{
  "model": "sound classifier",
  "spec_augment": false,
  "fused_qkv": false,
  "qk_norm": true,
  "head_dropout": 0.1,
  "lr_schedule": "cosine",
  "final_lr_fraction": 0.05,
  "weight_decay": 0.2
}
Rows from block 2 of a small sound classifier, named by matrix and row number. Rows with one number belong to one neuron. Each number is 500 + 50 x the weight over its row's rms, rounded and kept within 0 to 999. All counts start at 0. Numbers have three digits each.
After each neuron's rows are labels from the 100 clips, of 14976, where the neuron reaches its highest value: "top examples" is what is common among them. Only what is clearly more common there than usual is listed. The data: acted Russian speech (Dusha).
# fc1: MLP up (model.blocks.2.mlp.fc1.weight, 512x256), inputs 0-255
# fc2: MLP down (model.blocks.2.mlp.fc2.weight, 256x512, transposed), outputs 0-255

fc1.482:521535494423518469528471446474526444512467513544528488423521502474545557454452572615452405559400481512506516491443444430438430472548413539522451538442428494537532568426486583506521571501449628467532517475468502493532447514521460472499464423499487562483512591631550507484475466440566577570497478490454498514471504575549510436549576625465463512492513515572555580508453503517508539634486531602486449568555500506466575477386476513487495611490467463527468490497575465480583423475525405603523424519478482530474449436504515524501550503455492440504449525537615496493549496560526492413636460472538517554475532603505536451507519509572531475416403476424562525431477452482469508464488462538499501513516466490548532511528511488542531555509504373412506336498527452489484511520530526
fc2.482:506522469543459516480576488513470493513497525509466529492504477546498466481466480455486459549520534510509521551503520514529561466537550564456439442495530527527584506472494566518542603448500525444504416436462536513556495412527499435455473486539474485510497500685522474480526507515510542459516448545490463512540468481473530508525464490489455515500522498516486498548465455500450536536519468533517493453504491515496475489495496425507481552529489464453511528449481545589522530446485531543530514510403483480551504559515439511553510528513508553444478449527518535564494516515552499561544545496436482479500520711483498534523491514495560487480479574539494556509520528412513506502459482450529510540459506600510531438510502500525588509460512539530564022538550557514467512490492470
top examples: emotion: positive

fc1.82:541473600503476532445476551456592451530476545474489499554516531512563472530441496465477395456462494414436658540503553489492526506534488511511478596441492395517447494439472537566456555573491538429542412469522484512526456412550533489618545525455598529458461514527542441405491462352614490479412595536575553396516505493550559429500538544503541506472482493510519439447562491559498513463447463503501468562524536475519512497524499484516538490495479598511400525550524478444408505518565500543488455478457506560510450444500466524522531535582581537566512494543528485511495484466396387485509451461542511516456477537554545379527498435505487503408470528592475520479570502570492509577490455577459603507555545450530366553491653452512435519498485502450444440472539505533546564468481489
fc2.82:506532528437452490577486444574523566452512502548547403557476504550598466583414535466552472478581518584459508585562513561472409602471498455438567483423556476431474510547442500449449533450451547478392592468476486466522433473532377527575409478615500569498446534461492502476522572475534568478500525552463525469576499496571495494454588558564561438516560585510555436446511469559535543470503454545479369535461510487541506520432575479456501474594508566551424554563485516467447521385462583553434481491452541537426500457517470462544475512492481524550477473559410536538451529413442481458516492561562431562491530445552573532556503563543507444453531480439488509441568508592522543512495467493529561494441533609441488531545512505472523440483528577484450474444421492452539475427507570
top examples: emotion: angry

fc1.122:437469481484480499415511516518522463539547514462541571575587478480477532455547504493525450516457574520498515473508551480373595480479503501454421517510499409479478500435407455567464517440469522499526462566545502485491546396580465517437496535514663467555497478636539483553482499402616530437484474486474476514535531486540431529465575481602481474447582450446575473449553390585493545557500503447491510521509610496509565550437421517532413455482545544480492532492479589487499448383585569659469448501501470550477500448497565507447487505496464504417498558485577542495532478491456504493539567536533506568470515549452487486544568515534476532560531479422553563472528600499441483540553401614493519569537519490460421518494530443572493595572506495454532377532512555464496549491509535
fc2.122:550461470519554463524529482523456565523492533545476496402456583559534509464523581514509456516519514486553443521374416540586433497526516529556538599572507525501478601591498507440518519470525516541510462448412561500535564555374542486479482438560427466460562493600498538473445484503371513536506514550509525500427459499500516470558517560420489508500507509481503595506486582422487506541508476515504488432520428492562519462479519518499541513534468536475534501467505470529546468474448474541508534499446581569476517541450452457479598477510548490558488449505518524443464452534483527431511484591475588473569503619479536506455497537439511474555498484606535511492458418471509515436456578413598515482485440518528568462507503527435514431463469485522510188459472412471490432499603502
top examples: emotion: positive

fc1.227:498502575444494451513514578456428447435543513416386564424543526442507546515566473492432479476485483458496531487378520491460526587473438551460504444421466489485532486517473439547605511440445559510518493568528572416560509515437457541477513520502463513530561507521484548501488532490466480363527472478554544492470470511504471414521538490589565569565542425457469446558496482573556428473487548482529490444484589526506448504479413534551485502458495570563495506472518475509520534462445537528482588517502509483556480545496396485438440472560523452481518407550484556580556466444543588543400391438506510515561488507479519488429700441355483474516496514471449507513529542515505404510383515568509469526464458430555497484534479371588443484596501599463463460461544513564494528518446544
fc2.227:531606484514473479471467474512483496505421440581561401517527541548486546457448515485524512430378511545530559452583555417486472519570452526494502466529522518611530608530485519506495539565532480598511469499511475524513455473503443505480422469374549497405514469526556459531550596466503570492431517507518430498512563466560489537549441543475545572447505451534542536605553487518505489558470436519525568450558438460499524468573398469502442397536427522616540429468439478538480391528459485570502529527463530483463581459588481591463522512545573394484492553508485432449570562509481371428556477477484543599485528532582472496565531532516489491593487487566484587538503534524464492446450495473445541401571528456455500596470501508414622498554522504517509573453507519395509533473468496
top examples: emotion: angry

fc1.299:450459480478561405499456537452515518512339437449490565535547422409456573502458444593495525568401505454507512422539437421449552409468537546576419510472473578533525453391519485526568479473449622443509513504513476460503526508558561516521510521468525484490578532621533508577421404524554511576516448471454522632449447550493453482425504510477493582518518481525538600514473540485534495543541555486582508525614580558467600528439459544516492476471504472526496471514576611528570466518532446583499431456516562492491456456557616552477557412487527454477519605490582501549518466533504532542543581480555513462525456540493509478477427519499509427493486465427532493505422522483527469504511449515509481504527450466529445546543481599522457507568489506443534383476575512586417480528487527
fc2.299:476493495478441490563484487499517508450596547515578466430495486500524488539458546483556485457531415528501492437487540491509463532452556442478519540615607446488480535577458525554360548373506522552497549508447557453464492558480485537459459491545631452505512504525442509554452436428505518544542388489562511442614496488529585523523636553559540530439562554501506508508471461555568481486461460523489441469372392510492523438379535525490459512428451430422505551485483432498505531388462493538544461510561555515422524482475431432491533520482494452476410522536525506453519591479523509519505417503558506552442480467528477489456525535492454501535510508467509506461635475500393552536501421424515572500525615545502543518447558471486553514473489549375434551545440597437451514414470441
top examples: emotion: sad

fc1.235:449482507479474540482511442535522496475401493431524510496594537473467444609420457435534527430536512548483473580480515496481537509454541528587541478478382486447515461570490545540451506579487497572428545564441385521512501508376635509428470474495420421490498416503507541494542537491512626438530531481502402499491478588511446528470562499502519492466568598444489524446505539465493441463510395504440353486472499452527540587569509457565526463576511411513479457564526576505447480481569524480465617541464456515515472539437495406491541500547536488548523580506404536546473491533484497475494504505480475551515509508490517518504453507539513424493509568490409468573505566473612611441469513353439434393485472576519437509466527490534521475492417576538588482519498526469543524490419542
fc2.235:529549408492541662487497484511505528474560458526478518518489430602568424538608365476517463518565558480502440432431490453531482525441579524527605472574471544533564492569531466591485493462463460515502525501520556500395585512494479578546516495438521490497434477498531540494514460524420485449506516495505527475573509482511495550505440452555558467508507451492478539562448508506561521502539580533497415439430611578496485388495520585539463449553471570513506466480521485474510481521514503483572515499526514536518536501521478484442538558538464600564501480475497516477433496460557468523480458518494490496525453487423383492517460506449482566618506475482527467396393496504522560498481499544469485472462557559410475520561581501370505439544565460438400238463526527521497476525503527
top examples: emotion: neutral

fc1.317:592571501449504464463441551505444468500480496465595538578493553435494497538500438539522461533480371567493521439567549486499548480590535503543559506448514480496600478429484488485562525496453485603491551555541511461567511415465446612458559547436427600481507432503444504450497420509466485477550473411407569466485505445537395436472551516557506576518531553483512462518441445425543424554537503407477537498551564553521613520487357577541541524387474507455470450594569517537445461506500453524568509413559505480483487502471520485488467490456499491447555490506434471547444512478458442487502344543479483480404574539542525500496387557473450557546496499537490525502517584537556460475531505458450413529532472528544490483581475524475425474557500521535541486463606600432494536423459567
fc2.317:473513492534437511573548516545556501420606555581451526533515442444585445528537533422528449455433514374506525517495432510490516449424402617506441424577470611548392446535481468556508561518466544430584493537437509550490463505468500459494422551504496498504476436489502525529529428524551582531492519490522458485480532582422520515593406593557533462507531471570513525547493531545580563511473511463523511444594581525502463490423462543418516421443421544581556507439433548490545436483425510491490520355477559512438524492512451467472511541518407539500457429547497596432502455544506501496530469415451462539556542509484513486568413434474468528531452562562455499505601391509570520542508510493484490375534546513436440444416497487435552399516498517511467478518465500487570459465509482
top examples: emotion: angry; emotion: positive

fc1.165:487499546513585493410458524466540542508488476513545504487591493561533442570570502528465545504520470562578535482611573480508470474441513497549490462497462477544539424450504443541552454497490457546559585563556503459582525469484551520578432537476564508552551472533495511497518403577472566588557471418463492494403506413525505505491420544506527494502552564504511509564459504528524408501496450458506453531524400455463493511555391496496608537410457450551505462628581479450592547502523540607513495522527540489461395548461525553484521534558393421546556434447410521508443578540471516524463459502608549581498465494474516475405538501544425430510483533490579520522388563511404510529512376551569499465501548469568574487601551455498436501533508527456442490444533545434459546562459565
fc2.165:566511507461456465606508516498487482536452549482468498496486464489493454495475511501518471499459504410538567441415377471505373611523434506457520475546448549536526545430560465524487562512436561479478533535461474554427532530493482428446503460554542470531488580525530472496599496507443510510531431500534512565585515538539466496531558490424466535500433448530447525530466467463600508532550509376498582421510499536487524528433581497398519358540538595437498578461441458520500465558430555393582523440426516468541569524628473494501549544529621597449431541562458571466431441536543444405470419437423469507523523488555477457489488564400537554493521503483433456486517459562431444485533459427485506576513615508454502496453553493545461487379507553530532552493497503515515428506477483
top examples: emotion: positive

fc1.102:449480524504511413552565505462480558552320485483493536493564456451470552535466428476517467592361514383465492494570449428490494398505432493554430520448451587542484512437518473496565503587495642389455571475523474529483503461516549485444527502490523560438592532592547496547463374532505558589504473473466537572419393528499373415465513508479475600503554471554507607505489548492534577544508491465577512522614596558453551550511440526508491494442539466460524451507558571538542482512496493592489484509474583418508474433550571546470603433527544440474504556509550525504459481510510534524536539504508484473535459509522569501558435440510498476486508486504516495610495484526551439502467498488531453552556444473525476538491501565487438536527519512476508396429573501580456490477515485
fc2.102:469533466469452529487477575440536441493560541580556461433526459509524482536445488458525488416606450567508560445447596493552500491481551520470541494612607474470561482593446534557437490384470437559604583560497567485455482542478453585458413553482542482550428509583458490576513510432553574479441399524603417466608537498490525555485606549569534522562539521497495488534468479477501440503501516537451455434400378528487474478435513538556456491453511488435487578491438452515498468496505542472549488455543512530451557527508410469454504489478493453484456579516514477484587561555537470566494457489502542532450464573490469503485510513575472515527531467528543548524550486510416536562505423476467533467485564548509537435493510459467649537479522513440462350549552554479424493437523365
top examples: emotion: sad

fc1.325:498533500518618450390515510524504551478424534438432619480511426434459537599566374387542433548457536433421529554502495483486549441428524540449562510422472506454508493493462510545525488478470490593574525504450474483486501468467586512530503464485469406595535509471478577506512474558470450463535451473613389440542470564540564568580428471469537508510551484510556459443524437550503393572437445506483496468465519468528497503464539541595534518507511427491482507464433534498516458579478498445434511607441418547568469433566461466515532486535538510575462519524496534489487549527464587488487561472549525644519454499496447461468469477587361599504564456504445540447496555517486477415506515442431573450518465559400514505487515551478520503590501500548474518512428570486505567465426455
fc2.325:404431459510454485504411547452497459505592504475560459440575616595502379532516476496503464505536552477536508439465440489479374483471472507555470519580462478532491423407444530621551602605493470484465514447515454538531475420471497449522505527491571557482454527485503549464550461443553508485493497496518509542529399593566519473518427447479478504451524463531526480548473526471561445528538549481422471499540525553403542480557463501534560488435479571483478451467559511388503492424400568509543526501468513395460499507560437569567515553489400500518612525459464539532514503546500506452472427487411533549447530374481448588513518473447551426629511585490547489545532402471511506458553584490526514533472490480554547549387514471450496414399480474522526433519592524513444500537537527
top examples: emotion: neutral

fc1.271:510523478480408439483491561485481556455443553496425538359468480425489570546507462416503569505486580624514523458495543513524511567514485556471521538482485459454602581477552493517539481614499518428557500463539506500561443457450530536474514528456436509518424487527467554492411486495502477431486464510595352441481512522596475455592532488514409521550530527389507481448463502482479487575558568488538465564579491519528536495520561553428443555524507538411518479455466484506489514548561490455433541540474427524582530450558512515504444495481549478465559534435527512420594560530450550588440470516540503475536553522584494488454521474559484524537487410551523458470543594530506546403433488511580517535513463525561535443550491390430419405651456497539475466519368588546450497527468495
fc2.271:544523469471533531452492493512576529605523563501525460545452509554545479569514481432530496560466602495445501432479531504515462428520533477518504463499493539552521502532467561611460499426452417605511461538522484568468488487496535482422496495537448480519475485468474452449460439521621484481522480452493600574477423622506545515509442457483558441462504491607490416628493604510577460520516513526447418544590397520528500484480516402543552431529438566497558488411514509548563434487483543551522462526526510415488436517553465492611482567520438495511496441443433535525488509540544449418581552497501506538444602424514453628487474554449613455473467575513476487476467384481579443557540482417556552505525486462498509498421533462464614532528555480556477586459561455421553524449487465
top examples: emotion: positive

fc1.408:551573534453400463521501471551433532542383479525511559533414555488452412526468491401533553478519452579554502576562526599496475473519468488555508558460482448464494518539565550562457499609444540539441531421437380552428419511481600526553484505523404333509446457527451562561479466490483556530450546471514419537556531551518532537539535417513494481508487518411429483447477549465477465510501480577470416460518496468513545522492619485564490473508582511481488439505596548480461471453531413472489548459536435517482469535526552430527435518557531496518502495546504537524499508447468563538479432575449371439466561466442509560461494510595483495516462519467443439465497565542478592415539531419460498531486477567591491539489510459474498530486520485543453469392402544498472488494438651
fc2.408:438487482506503536458433521519538528489513547519491417513545424545527430590628428437572520587533590456522445501417518498504530537514571526513565578575537559441604426562462498533388422482493467489511523543438527436536567546503486506560513512464495542607476529395483484509432518541513475484541474583490496481467504465460505538524442464591553402502492521481457508524441579490507504485498516469454497418590545611573565475527520591516500386495545579513482498445459435537578584515452502499531524434482543477574492470454522513433433561497463559565537475477436477528510518472519400486553485485489524584512496399536447560503436600457447519537445447496531545416398461433525542576531493520482499457411534488453486523555562425454504429478528419457472325451438450534505456508562492
top examples: emotion: neutral

fc1.341:550543440546502420517612470602531551604440556461455517570603510521496519509521495432505492557454537564515523527405467509528486584520499508543536482533402515439447394531445466497532485517409524495385493488482402471497477507408571500490439465536472395486506538520503491526378560521464566404515626531511410475524461557463406559508505491487605458499535510421446470476596539508501463493548412504488391427518515495578535491527520497547525537558502432436495440527463566480533447509561462490506539569561327560522482438465462414460562494529512462528568519506503578551447505558491495507497545534481516576477504498499524515576472632567501508485507489525459449514527547465480531466359585523411515514468493583508442452469514549490534532489527509543477481596475486399534478452435497
fc2.341:411493487439499599472471591567569484542610492504560422467484432592408346442530453482578575505625496460473464528501506471518516433530577518503514526547516515560515530516527550601416572465511421523551519538489505491458510545533469535480527577500577511525439422450522576511552507472457441480449432574482552499591507417545581599500433484473448495525379534449457485502454477541532409526529590474452416484531587558498508519489503548538524470510524531546507518468506504469558567480527513451506511456543522509523511434435563484518513631524481601496438534453521497465474476565563483502411515464459494604544498496449523541410497535421482465592424497518443499463430519516541541495582482432448476460499518524443476539493593480452457524431523448527451334424507519532473536558563554
top examples: emotion: neutral

fc1.306:553575511498491478481474473415443543566497403418464497458467540576503457608536494436411524564430456402484461484450533572527456544462449445498562466482430521490469519395526542510536528547409532549545462551528549451495515529496465453540458500508515409513579560567433517490533466496467414412587517486564385478537542521508499420481480543455614474471557563542493488467482479567545449482429424448439368561533538486400453545531541585541478564398564486411542460499503547493472456434502451527380588593554455506500465456503514476486522535512445450515501562490467558494469457475493545556484452531452479459529481477520563564472674486519410502493508477521424455507503547510426508593475581398530447490548482459525503463471542460424595511484504578498478502487450560505532473469433576
fc2.306:488464579426564605572449557476527498460483447471529539570641525509486463547552426529523478436509567437491524537524520446431518489534652547494356476651516553502475464525547514557552527448469468485609512554500464413482498477444527483519459492408593491508423463533448517541515381523483492563435504523501605489438542506491532499466528461516480625458476532452445451516546473497523484514512473463529483468531532603582476481449516564467512332504445498509487513369443484533515562551503501521486519388562500485583537443452455580515508487489547552509468465521489524551509499656534419464479407498555524492528490493516442414477454509457462439511521459369464487487465524528463471412511483440551511528391498436405534535496478526499488480510487581506482437515495458529496474539522467
top examples: emotion: positive; emotion: angry

fc1.44:433490413503562435539474512505524607508469474533509554437549450458466653535518471574502536589446458550468490407517441530548499487414486486505445485516516589481583442480505500547571440440398602445474528442514507519443534525481569596466464529522455467528553578506510571588467427555469574556612377471396483570493428527511497507458554475455417506476555526530548627517473464460491496459570536472504508468510468580469570517415519597542475470503493453454539498511449580574559453537493502484514440489570509446500477528488654509466498353499484383502453571455528491530511489535575550514491549527544470486568507452441511517442586464478526387534501497469549456567468499436439498521454484490536459451521451462492489505497418591527511482481505507511511495461494561572390446486538448
fc2.44:438486504461446513564422511458529500447625546583611487476553441508540529520438521503521473440554432534476511490477485517498457562508515417472532474544558409447459494533463505551419534393441513556478610580449523490472458557461468542510421503502635493566431534451429550575513506417530521512528433498475534468585524498560531525445627530603485474528552537507558470479514466536561519487532508546434409514354444550455534487388511548478471522507498495484473559530459477478511504448443516509445425581571561499389482483496479450490480456494457468474428553507467499481514562505481454481517413501591521572499497445503456522503541532503469455499540461461510499467642498528496561549509418481534641444524607546461520529527529483525576557480536490390396598502413571458459514414461514
top examples: emotion: sad

fc1.455:472489452495519467467531471534520370516519480564584508509404516528447491554418474591620475545568423503522574454461572501430542568531484555571601411419497460508576516376500510519514439477472440505464491481484591550547477504462523451438467561418422550498485477493438466502516493498479437468509481517446482469477479412544456457529519508471468585445464415526593527530515475430617379540575456500466528489519535391589559524516496475455516511458440475573508483537576501573446510531481508528439451517514380453534483529525481293508536495558457447448558480528455493521446557516427539556467448490453481442484515438535454499420604490445522477429497500517470548581525522548429510459530543449446438461506495482525561555455450554513468429492521513437418484516595510480485445448417498
fc2.455:548567482546479573544497525497455460454482512522422499502521464495618462563595426426464451501420506483463487485510420502560500540467535489453550552510531571467412511556469492648493536501444504505496573537540551494587425573548499587551548576558512488512505561473464521528418500509425519526495542555533494451531480531506600587462428459589571411520471499388416525473497528550582556437423562479524461454513610543423523388536697534505500468493490533453464439488528516519480449469504511494543499468489514442489488508473553560481506564441410491567428491417532470460531481583502420469579424507506502544453466556462510505550449463540396516488466491431474456456468478393490460387457488490463501549535407553518481490429546468466551504467543487475538377471475487483531605535517541
top examples: emotion: angry

fc1.30:440520578481571487520410477464550514533575498463481586506545448509602458522500546479501441541600437512489468550592582557486524513538478509506425508583528518580552411491531455495535514376530528521503532552616473457532555576459456513574453465458537581505546464567510484509441426533529510551535518445449562535476483487502463497363498491477636575508485473502537461557422420448526405425511496450449486462530523504568497515528420588545454497343485454490455517600630476470506508496465495538551443465473493443465478445428595560554430531483507460538528472534462555613484468489528488424462496491518611531418396457483537472401511517491489516516421496443527559535429576508459439502560456471507487506480480434576524483555491508441517513458487417452502504442604505527514523559431546
fc2.30:504522530501536526515477548516489520452530518485459492477405558437498473510501583452494513427445596416556548477519415494452416511415474540512515454459482533522443613418493467438510548501487539490519587509403520489491553438499573469474365486509559469576502499483526504464543464497492601425496409423515452517452584486536631449528507476526494451491573470535518525549563500521585586482477455460545573435450550482469392590486503497405520501428416526472558554464460539576440425581438450518460478405423521533517543511606388480407519462573532530465496535544497518449524515509488527411550385441421447540526595489464459447553471432543473508533568549480418455477557388505496499476466550513508460469495489589424489519444557516529482548448522592562517525524412504500479433453522440
top examples: emotion: angry; emotion: positive

fc1.74:446490574546481479436584510439488512560412535458528572438573500507553517457494412484450510613441527504439468493527502430499520458520471480559404488477475554526486525448523500446506477581481616432500511440591488476497504482520521431490580527451560483409555504584598476488483396507553430582530518473501568518475426519517426414466484509457496554396509482548518549559461542538481577592491502557558521539599523520438541581472456512506456487486538483474548422469497566493599429539490463613474495519449565444548498401537590543514581430483503464468480563484595506458537444519514500527561497562561463493537487516492593510509568429467522428488603513554459511571507487480585516466504498470602443573559412440580559575504545565521485518466546464468484358409532517493426502435531462
fc2.74:548524462541465549505560543506546468535551542541522530457563426492486493569541437461545498403545486523496549536450554478532491542580550488510516446623440518534550449464494493529560473492463502515582535533456502474467465517497428577432434590539537544537486477627512537537576532492464523479502469488537469469616522490512611550501545476605537518517507520563482447482562526471533502454526510522429519469461470592484457538483455506521484502484536454452547505471474554595458472503504502473528514462495491505463502581588443448508438459537535436448403588455463539543518563539521379596492445447473431553462467570501445550454521490456481512526491529499510531516576508540473538509464483447472489462429593536488513473501518397565498541486537509427489157485511583548417525507520438
top examples: emotion: sad

fc1.389:456488503533519432567493458497520533537373492550553593485570421374459602505504480545565551638418514455476485440519500457469533449381493520541444459453452536509481478423567470498561517488456570405478495543510472517458511392487522497485449459530513494525541536568466559589469471499544582555528532385417511586499411578504562537431503479541485576551450480506538545522449561484535528538550535436551518555553558585482563549421383530493465495499494486564504393472530572519493438543524461590427435483592571501454521484553629506475563375513489456459453587479563500494539468507497550487584539491533500447487530574469485537502412446473557415496453455411560459515539541520565455466532519529542505501550469495453428487500445524548492539561493461513512421500531523517403509570495497
fc2.389:481519543449458481584445513525534511407501597580584461457472491557554470572382583515558460459541467573493490501480500464525435509480530451458554513517571462488504550655527505549391500376540532532422616513409577489500483523491409564482446456561530470463529523495402501555411519477485516563496373522556497432503494509477502462584616549533598471497519537444499508475444467497558519485441471511524423481397377522501491440464551534485484512488466519408462521520473456524510498441498534496582503502543571528430532468472422516488571469555505452579461487523513502453503622507515491452483494525569494555489473526578444459441452511544509458530508443521501498469594487567393567536553503502478578476509613554586537500490520566432562486486496508411425433507449492444478490439430406
top examples: emotion: sad

fc1.303:503522496452452472489521535537513453534483458387494517505502559595522439467463424534453525592387524512512474500530511485483524557524503536553463540450468501570561492417541526471486467605514546464516467492559532511595469441494482471498601486485516443427525490690572435407436461431502544528486457442581430500457496529524496409538427536501468469481618471467446549549507521556455503524465518582568522547523513507482507535485547502568548489478499428532504484493527494571497468469570473512488593523451439488599521366489490546554548530487543485496590571497633482411493474478510489519549434532497497482545582568510587472574538562495536528475506508530450494489388541535489482484501579574500470524496502424589511505457561525553378587475516474451540291505504461613449523525485520
fc2.303:532476511486473470514549489508492560509480539551545449481498469528507505521495455434569423438512527512458527474391522510558470513529517563529490536564470558478531552510513581525560495435473552494518496439485541485515505481499554552458415524511427504497462504720542513485532494508470522499491459551539519490520498472520546516572475551499492529511487523480494484500485534497447470459523508480477532410467484554522508501514517509514533509474476485443549542493457492510465442454494443498552529520474506488507526581489412480484537527540514457441389502483488527510513519534515436615522456425457520490533512714542504510489478493455515466504529566561477529518451490466467498514430518430544505522456540589546535459507526495534557482495524487483481049476519500458462476452535487
top examples: emotion: positive

fc1.140:608638381426465360520480426545526454580465454523523541545527459447478503452423491504575541555570529578508440532478562478568499564511455499529498524535480495448530506546450544523485542514449483571456574441506450536533446506369528492431436536494438399545491503460433576530494501493420518515483476457478364512545536597523451513515485470519545467518488527504515395407509505423542487478498498543447436443458497391502535542494486449438511502486507466469496531534530602563467420550540524527476628525479416543539472488448448433484506617503553489510538479549469518617555511487426560622458465527527503552511466515508415505574448466551550535489552544513459439484445555512547569392425511397510505505540480586479453534573523520466484511481507526507397466497448550467537509434436559
fc2.140:411473515503536598516514535512640455482536531473519441437580475605526492568542399427558554526526518434572474460400523476530490481563505457445565485605485535509544437578493509548438477508442480436497532566468531493443533507571487517566545453484569538437434441399510509514458490560543524463543555597481573476586479498556492562553489418505475533524445592484528533507476523572542522474588526534523441455470567551455561463527487566558536435490554527489499461471481505472543593459443497534510547457505490455433488475541505477473485585508442571524464564509506511460440449517559498511482405451440551555493514483488496547478406526421414527523421561522504577414403469486485428494605544512489498451429545482476501506537549483440484477479499364539454287472557484608533500547521481
top examples: emotion: neutral

fc1.294:469451649485412434471402585465544532448447527519463546530536490426525412515453513421481550502521472612504567485544549480478425506429467569473513538540473510504521531583569430511544499465432482490514543491443471471537490445481514600478537515514528401558455505500490524485431411527517473404474443447552474494480561529545481515518478514500382649552547517421442421563430484513506521566510485443461520492515456487601483468512434456511548469533507522477532428529630495530466532541461580444467488435469452447527460552555535565532446467542582445520485485499487543594539545440526512484454505586503497508486420491565427414501487389471476448538537424526555450535476538486466535461495395547501490560499538505485502537601470528507443464690505489582511477440469535562425591570499550
fc2.294:574440352467515454438564456493511474575497551623533363420515494546567517570513554480547521492518532422510539462506462516461485525576440544526509463518461520467596523438529485414506533445580434454557542442482522557540452501539504466450413492426441599473366440460476573435511556454500546571459456531498577540498458551540539506572425521543481378552631538523507529492456500456505492543531515514602464486557489480423480503545519473475502595547524534545499553458483529513564488514474582501517510544367507493451535496583448511456552549487412526504580566532530463450543524533485481422545489427514482592474504447532500599454456548460513523460439558536463551509413455521550510506427559458433498485522520564524456491503393516463521551564466425435496493513551588463614477525450523
top examples: emotion: positive

fc1.335:534497482468501381436468606552561475501392491521434541576591530455464487499457443452487573485529546571571462585461447565452530512388483562469530445515482584454539469488502553608506446535457536496434416513440472412482488477454646450530450549494458453501457513526508607500464448503424541574548500472498435423527491586589505569490468476431474628484480511490473449437475541450485481541496450586459476496563415463552523569543525560527478506540513414461519454527541515500450511451558482512556540565526434498477437514501548443509420521572547530585553505526435604601492524383420558491417485541470531555475536462467483498473440479552437521483458529485421483556479583645469510392474516505472484536503499500491492559587507550507485488532517499443480508505390459482465486478407486
fc2.335:478512513426436630491500552521486500488521549477485464441429450576599391565558425457540453476521541498528520491440490459588352433608517510501516563592467444487546517460489432537465497575467478513551558526505612490441513565456450539491462460539448540519495489446520556522523511512560550496503468507557589499502434506473494570595475435590527475515532423466465480529445477575502552514503541461446439406515624519418547532573575511523536409489394536535456454408546537469494530608524525497519478484475455534555488426599440457477510558502456545525429496455454456482457504619508477480492506490467495513592483462485375615488433460423482538473426528522513522413503431446539495546545469459461484495477559523471520470437534450439516437469541424564505353474490513543496492578526520
top examples: emotion: neutral

fc1.142:419537541547470456479537470451448571587386486468501545502544465456474559510465455523469503618404537449445470482524420438490492432490468492523437524468488562534501522438531498538540491633553622430498474436547492456495529452522495445475573556490548514428604513572589452521469421542491462577516509468472566555451403528485454415472482492433517557482483464590511538532474493492499630501509483569595518521642508564505534550521461530490526474469496433447556404498520531530583430556484462596545491518488589438559492451574608560487532418534533430478497522502558477511502449547510500516524508520553530507553511507512588489503516414487531444477543490559437454567530515426537497486493505484536435555580429399552545557466510575457481499513488507535542356370578535505431497456512453
fc2.142:495484479468483530536490562459540433466611524594600528424496453462490490543492484469519486411524437499502558470471555546504523512507554413472508508617474480512561456480465540503471459407424475584509594512469515495456425545516500598452485573496551520554453489643446523544556544448552533463442427551555452482618538502509541530420586459598506514554560539521531507531534480491523422444535529488447521442418440581484497534432500529523422482460542479507498560527422545539473501516520471452507442508553471525430512570533459433471426533496492474468445591445468542523557584466550414561475372425499489523455491532500448495504546579532458488499504540492559490541471493505427565557493476469479522490490625525463564469462535422547561530475564503433454269540463542499420540495556421
top examples: emotion: sad

fc1.451:433553478445485543528459506487460498527504514442613587469443525448531454541395483506465482491529525415430494562476544490507569521551474495490510473413466516545572471529467557508529535445423410571599561503569527505599485488465518566524499512446550446509606535418461458553555478574460522450622509450438496498527546510436592493420521561512506546535477428463447448466423452495576490474466587421527526449514626446443494503523448483529440435513541460422465526515501493449541568421458594480410597569398516439582408463569517498456528492592501485438488495505494560470557547550477552517511520417514539515548507520489519460545579505518467514456433496491543416541548547422586448428481468480520500531547458443534549438595595437562416483481559583459483468481513481571509493456387470
fc2.451:610478496488558482501509518460461498545504427592454448501523427551513500461478621506520576487419515513506512491496470508422490539479513466479500488581522495499485570538563534514485481481528543493499465563385447543410499452539496450478525573436490493433396481465454500449495508393603476463425449615605571561582428465568487526461459542417518512503484484470447414466503457557570454526468445565518532536494463565462593493461427668469530536542573516555568515506504519486447413470509477510532557429518534590465508405448590576482442526507509526515572518526487540485422473481480446484485394580459414545481559565459415542360488503475531526558575472532500553508462512526437520499396497514519532463460543416434526497412468487485570549486432444543541521469593563463569551507518461
top examples: emotion: angry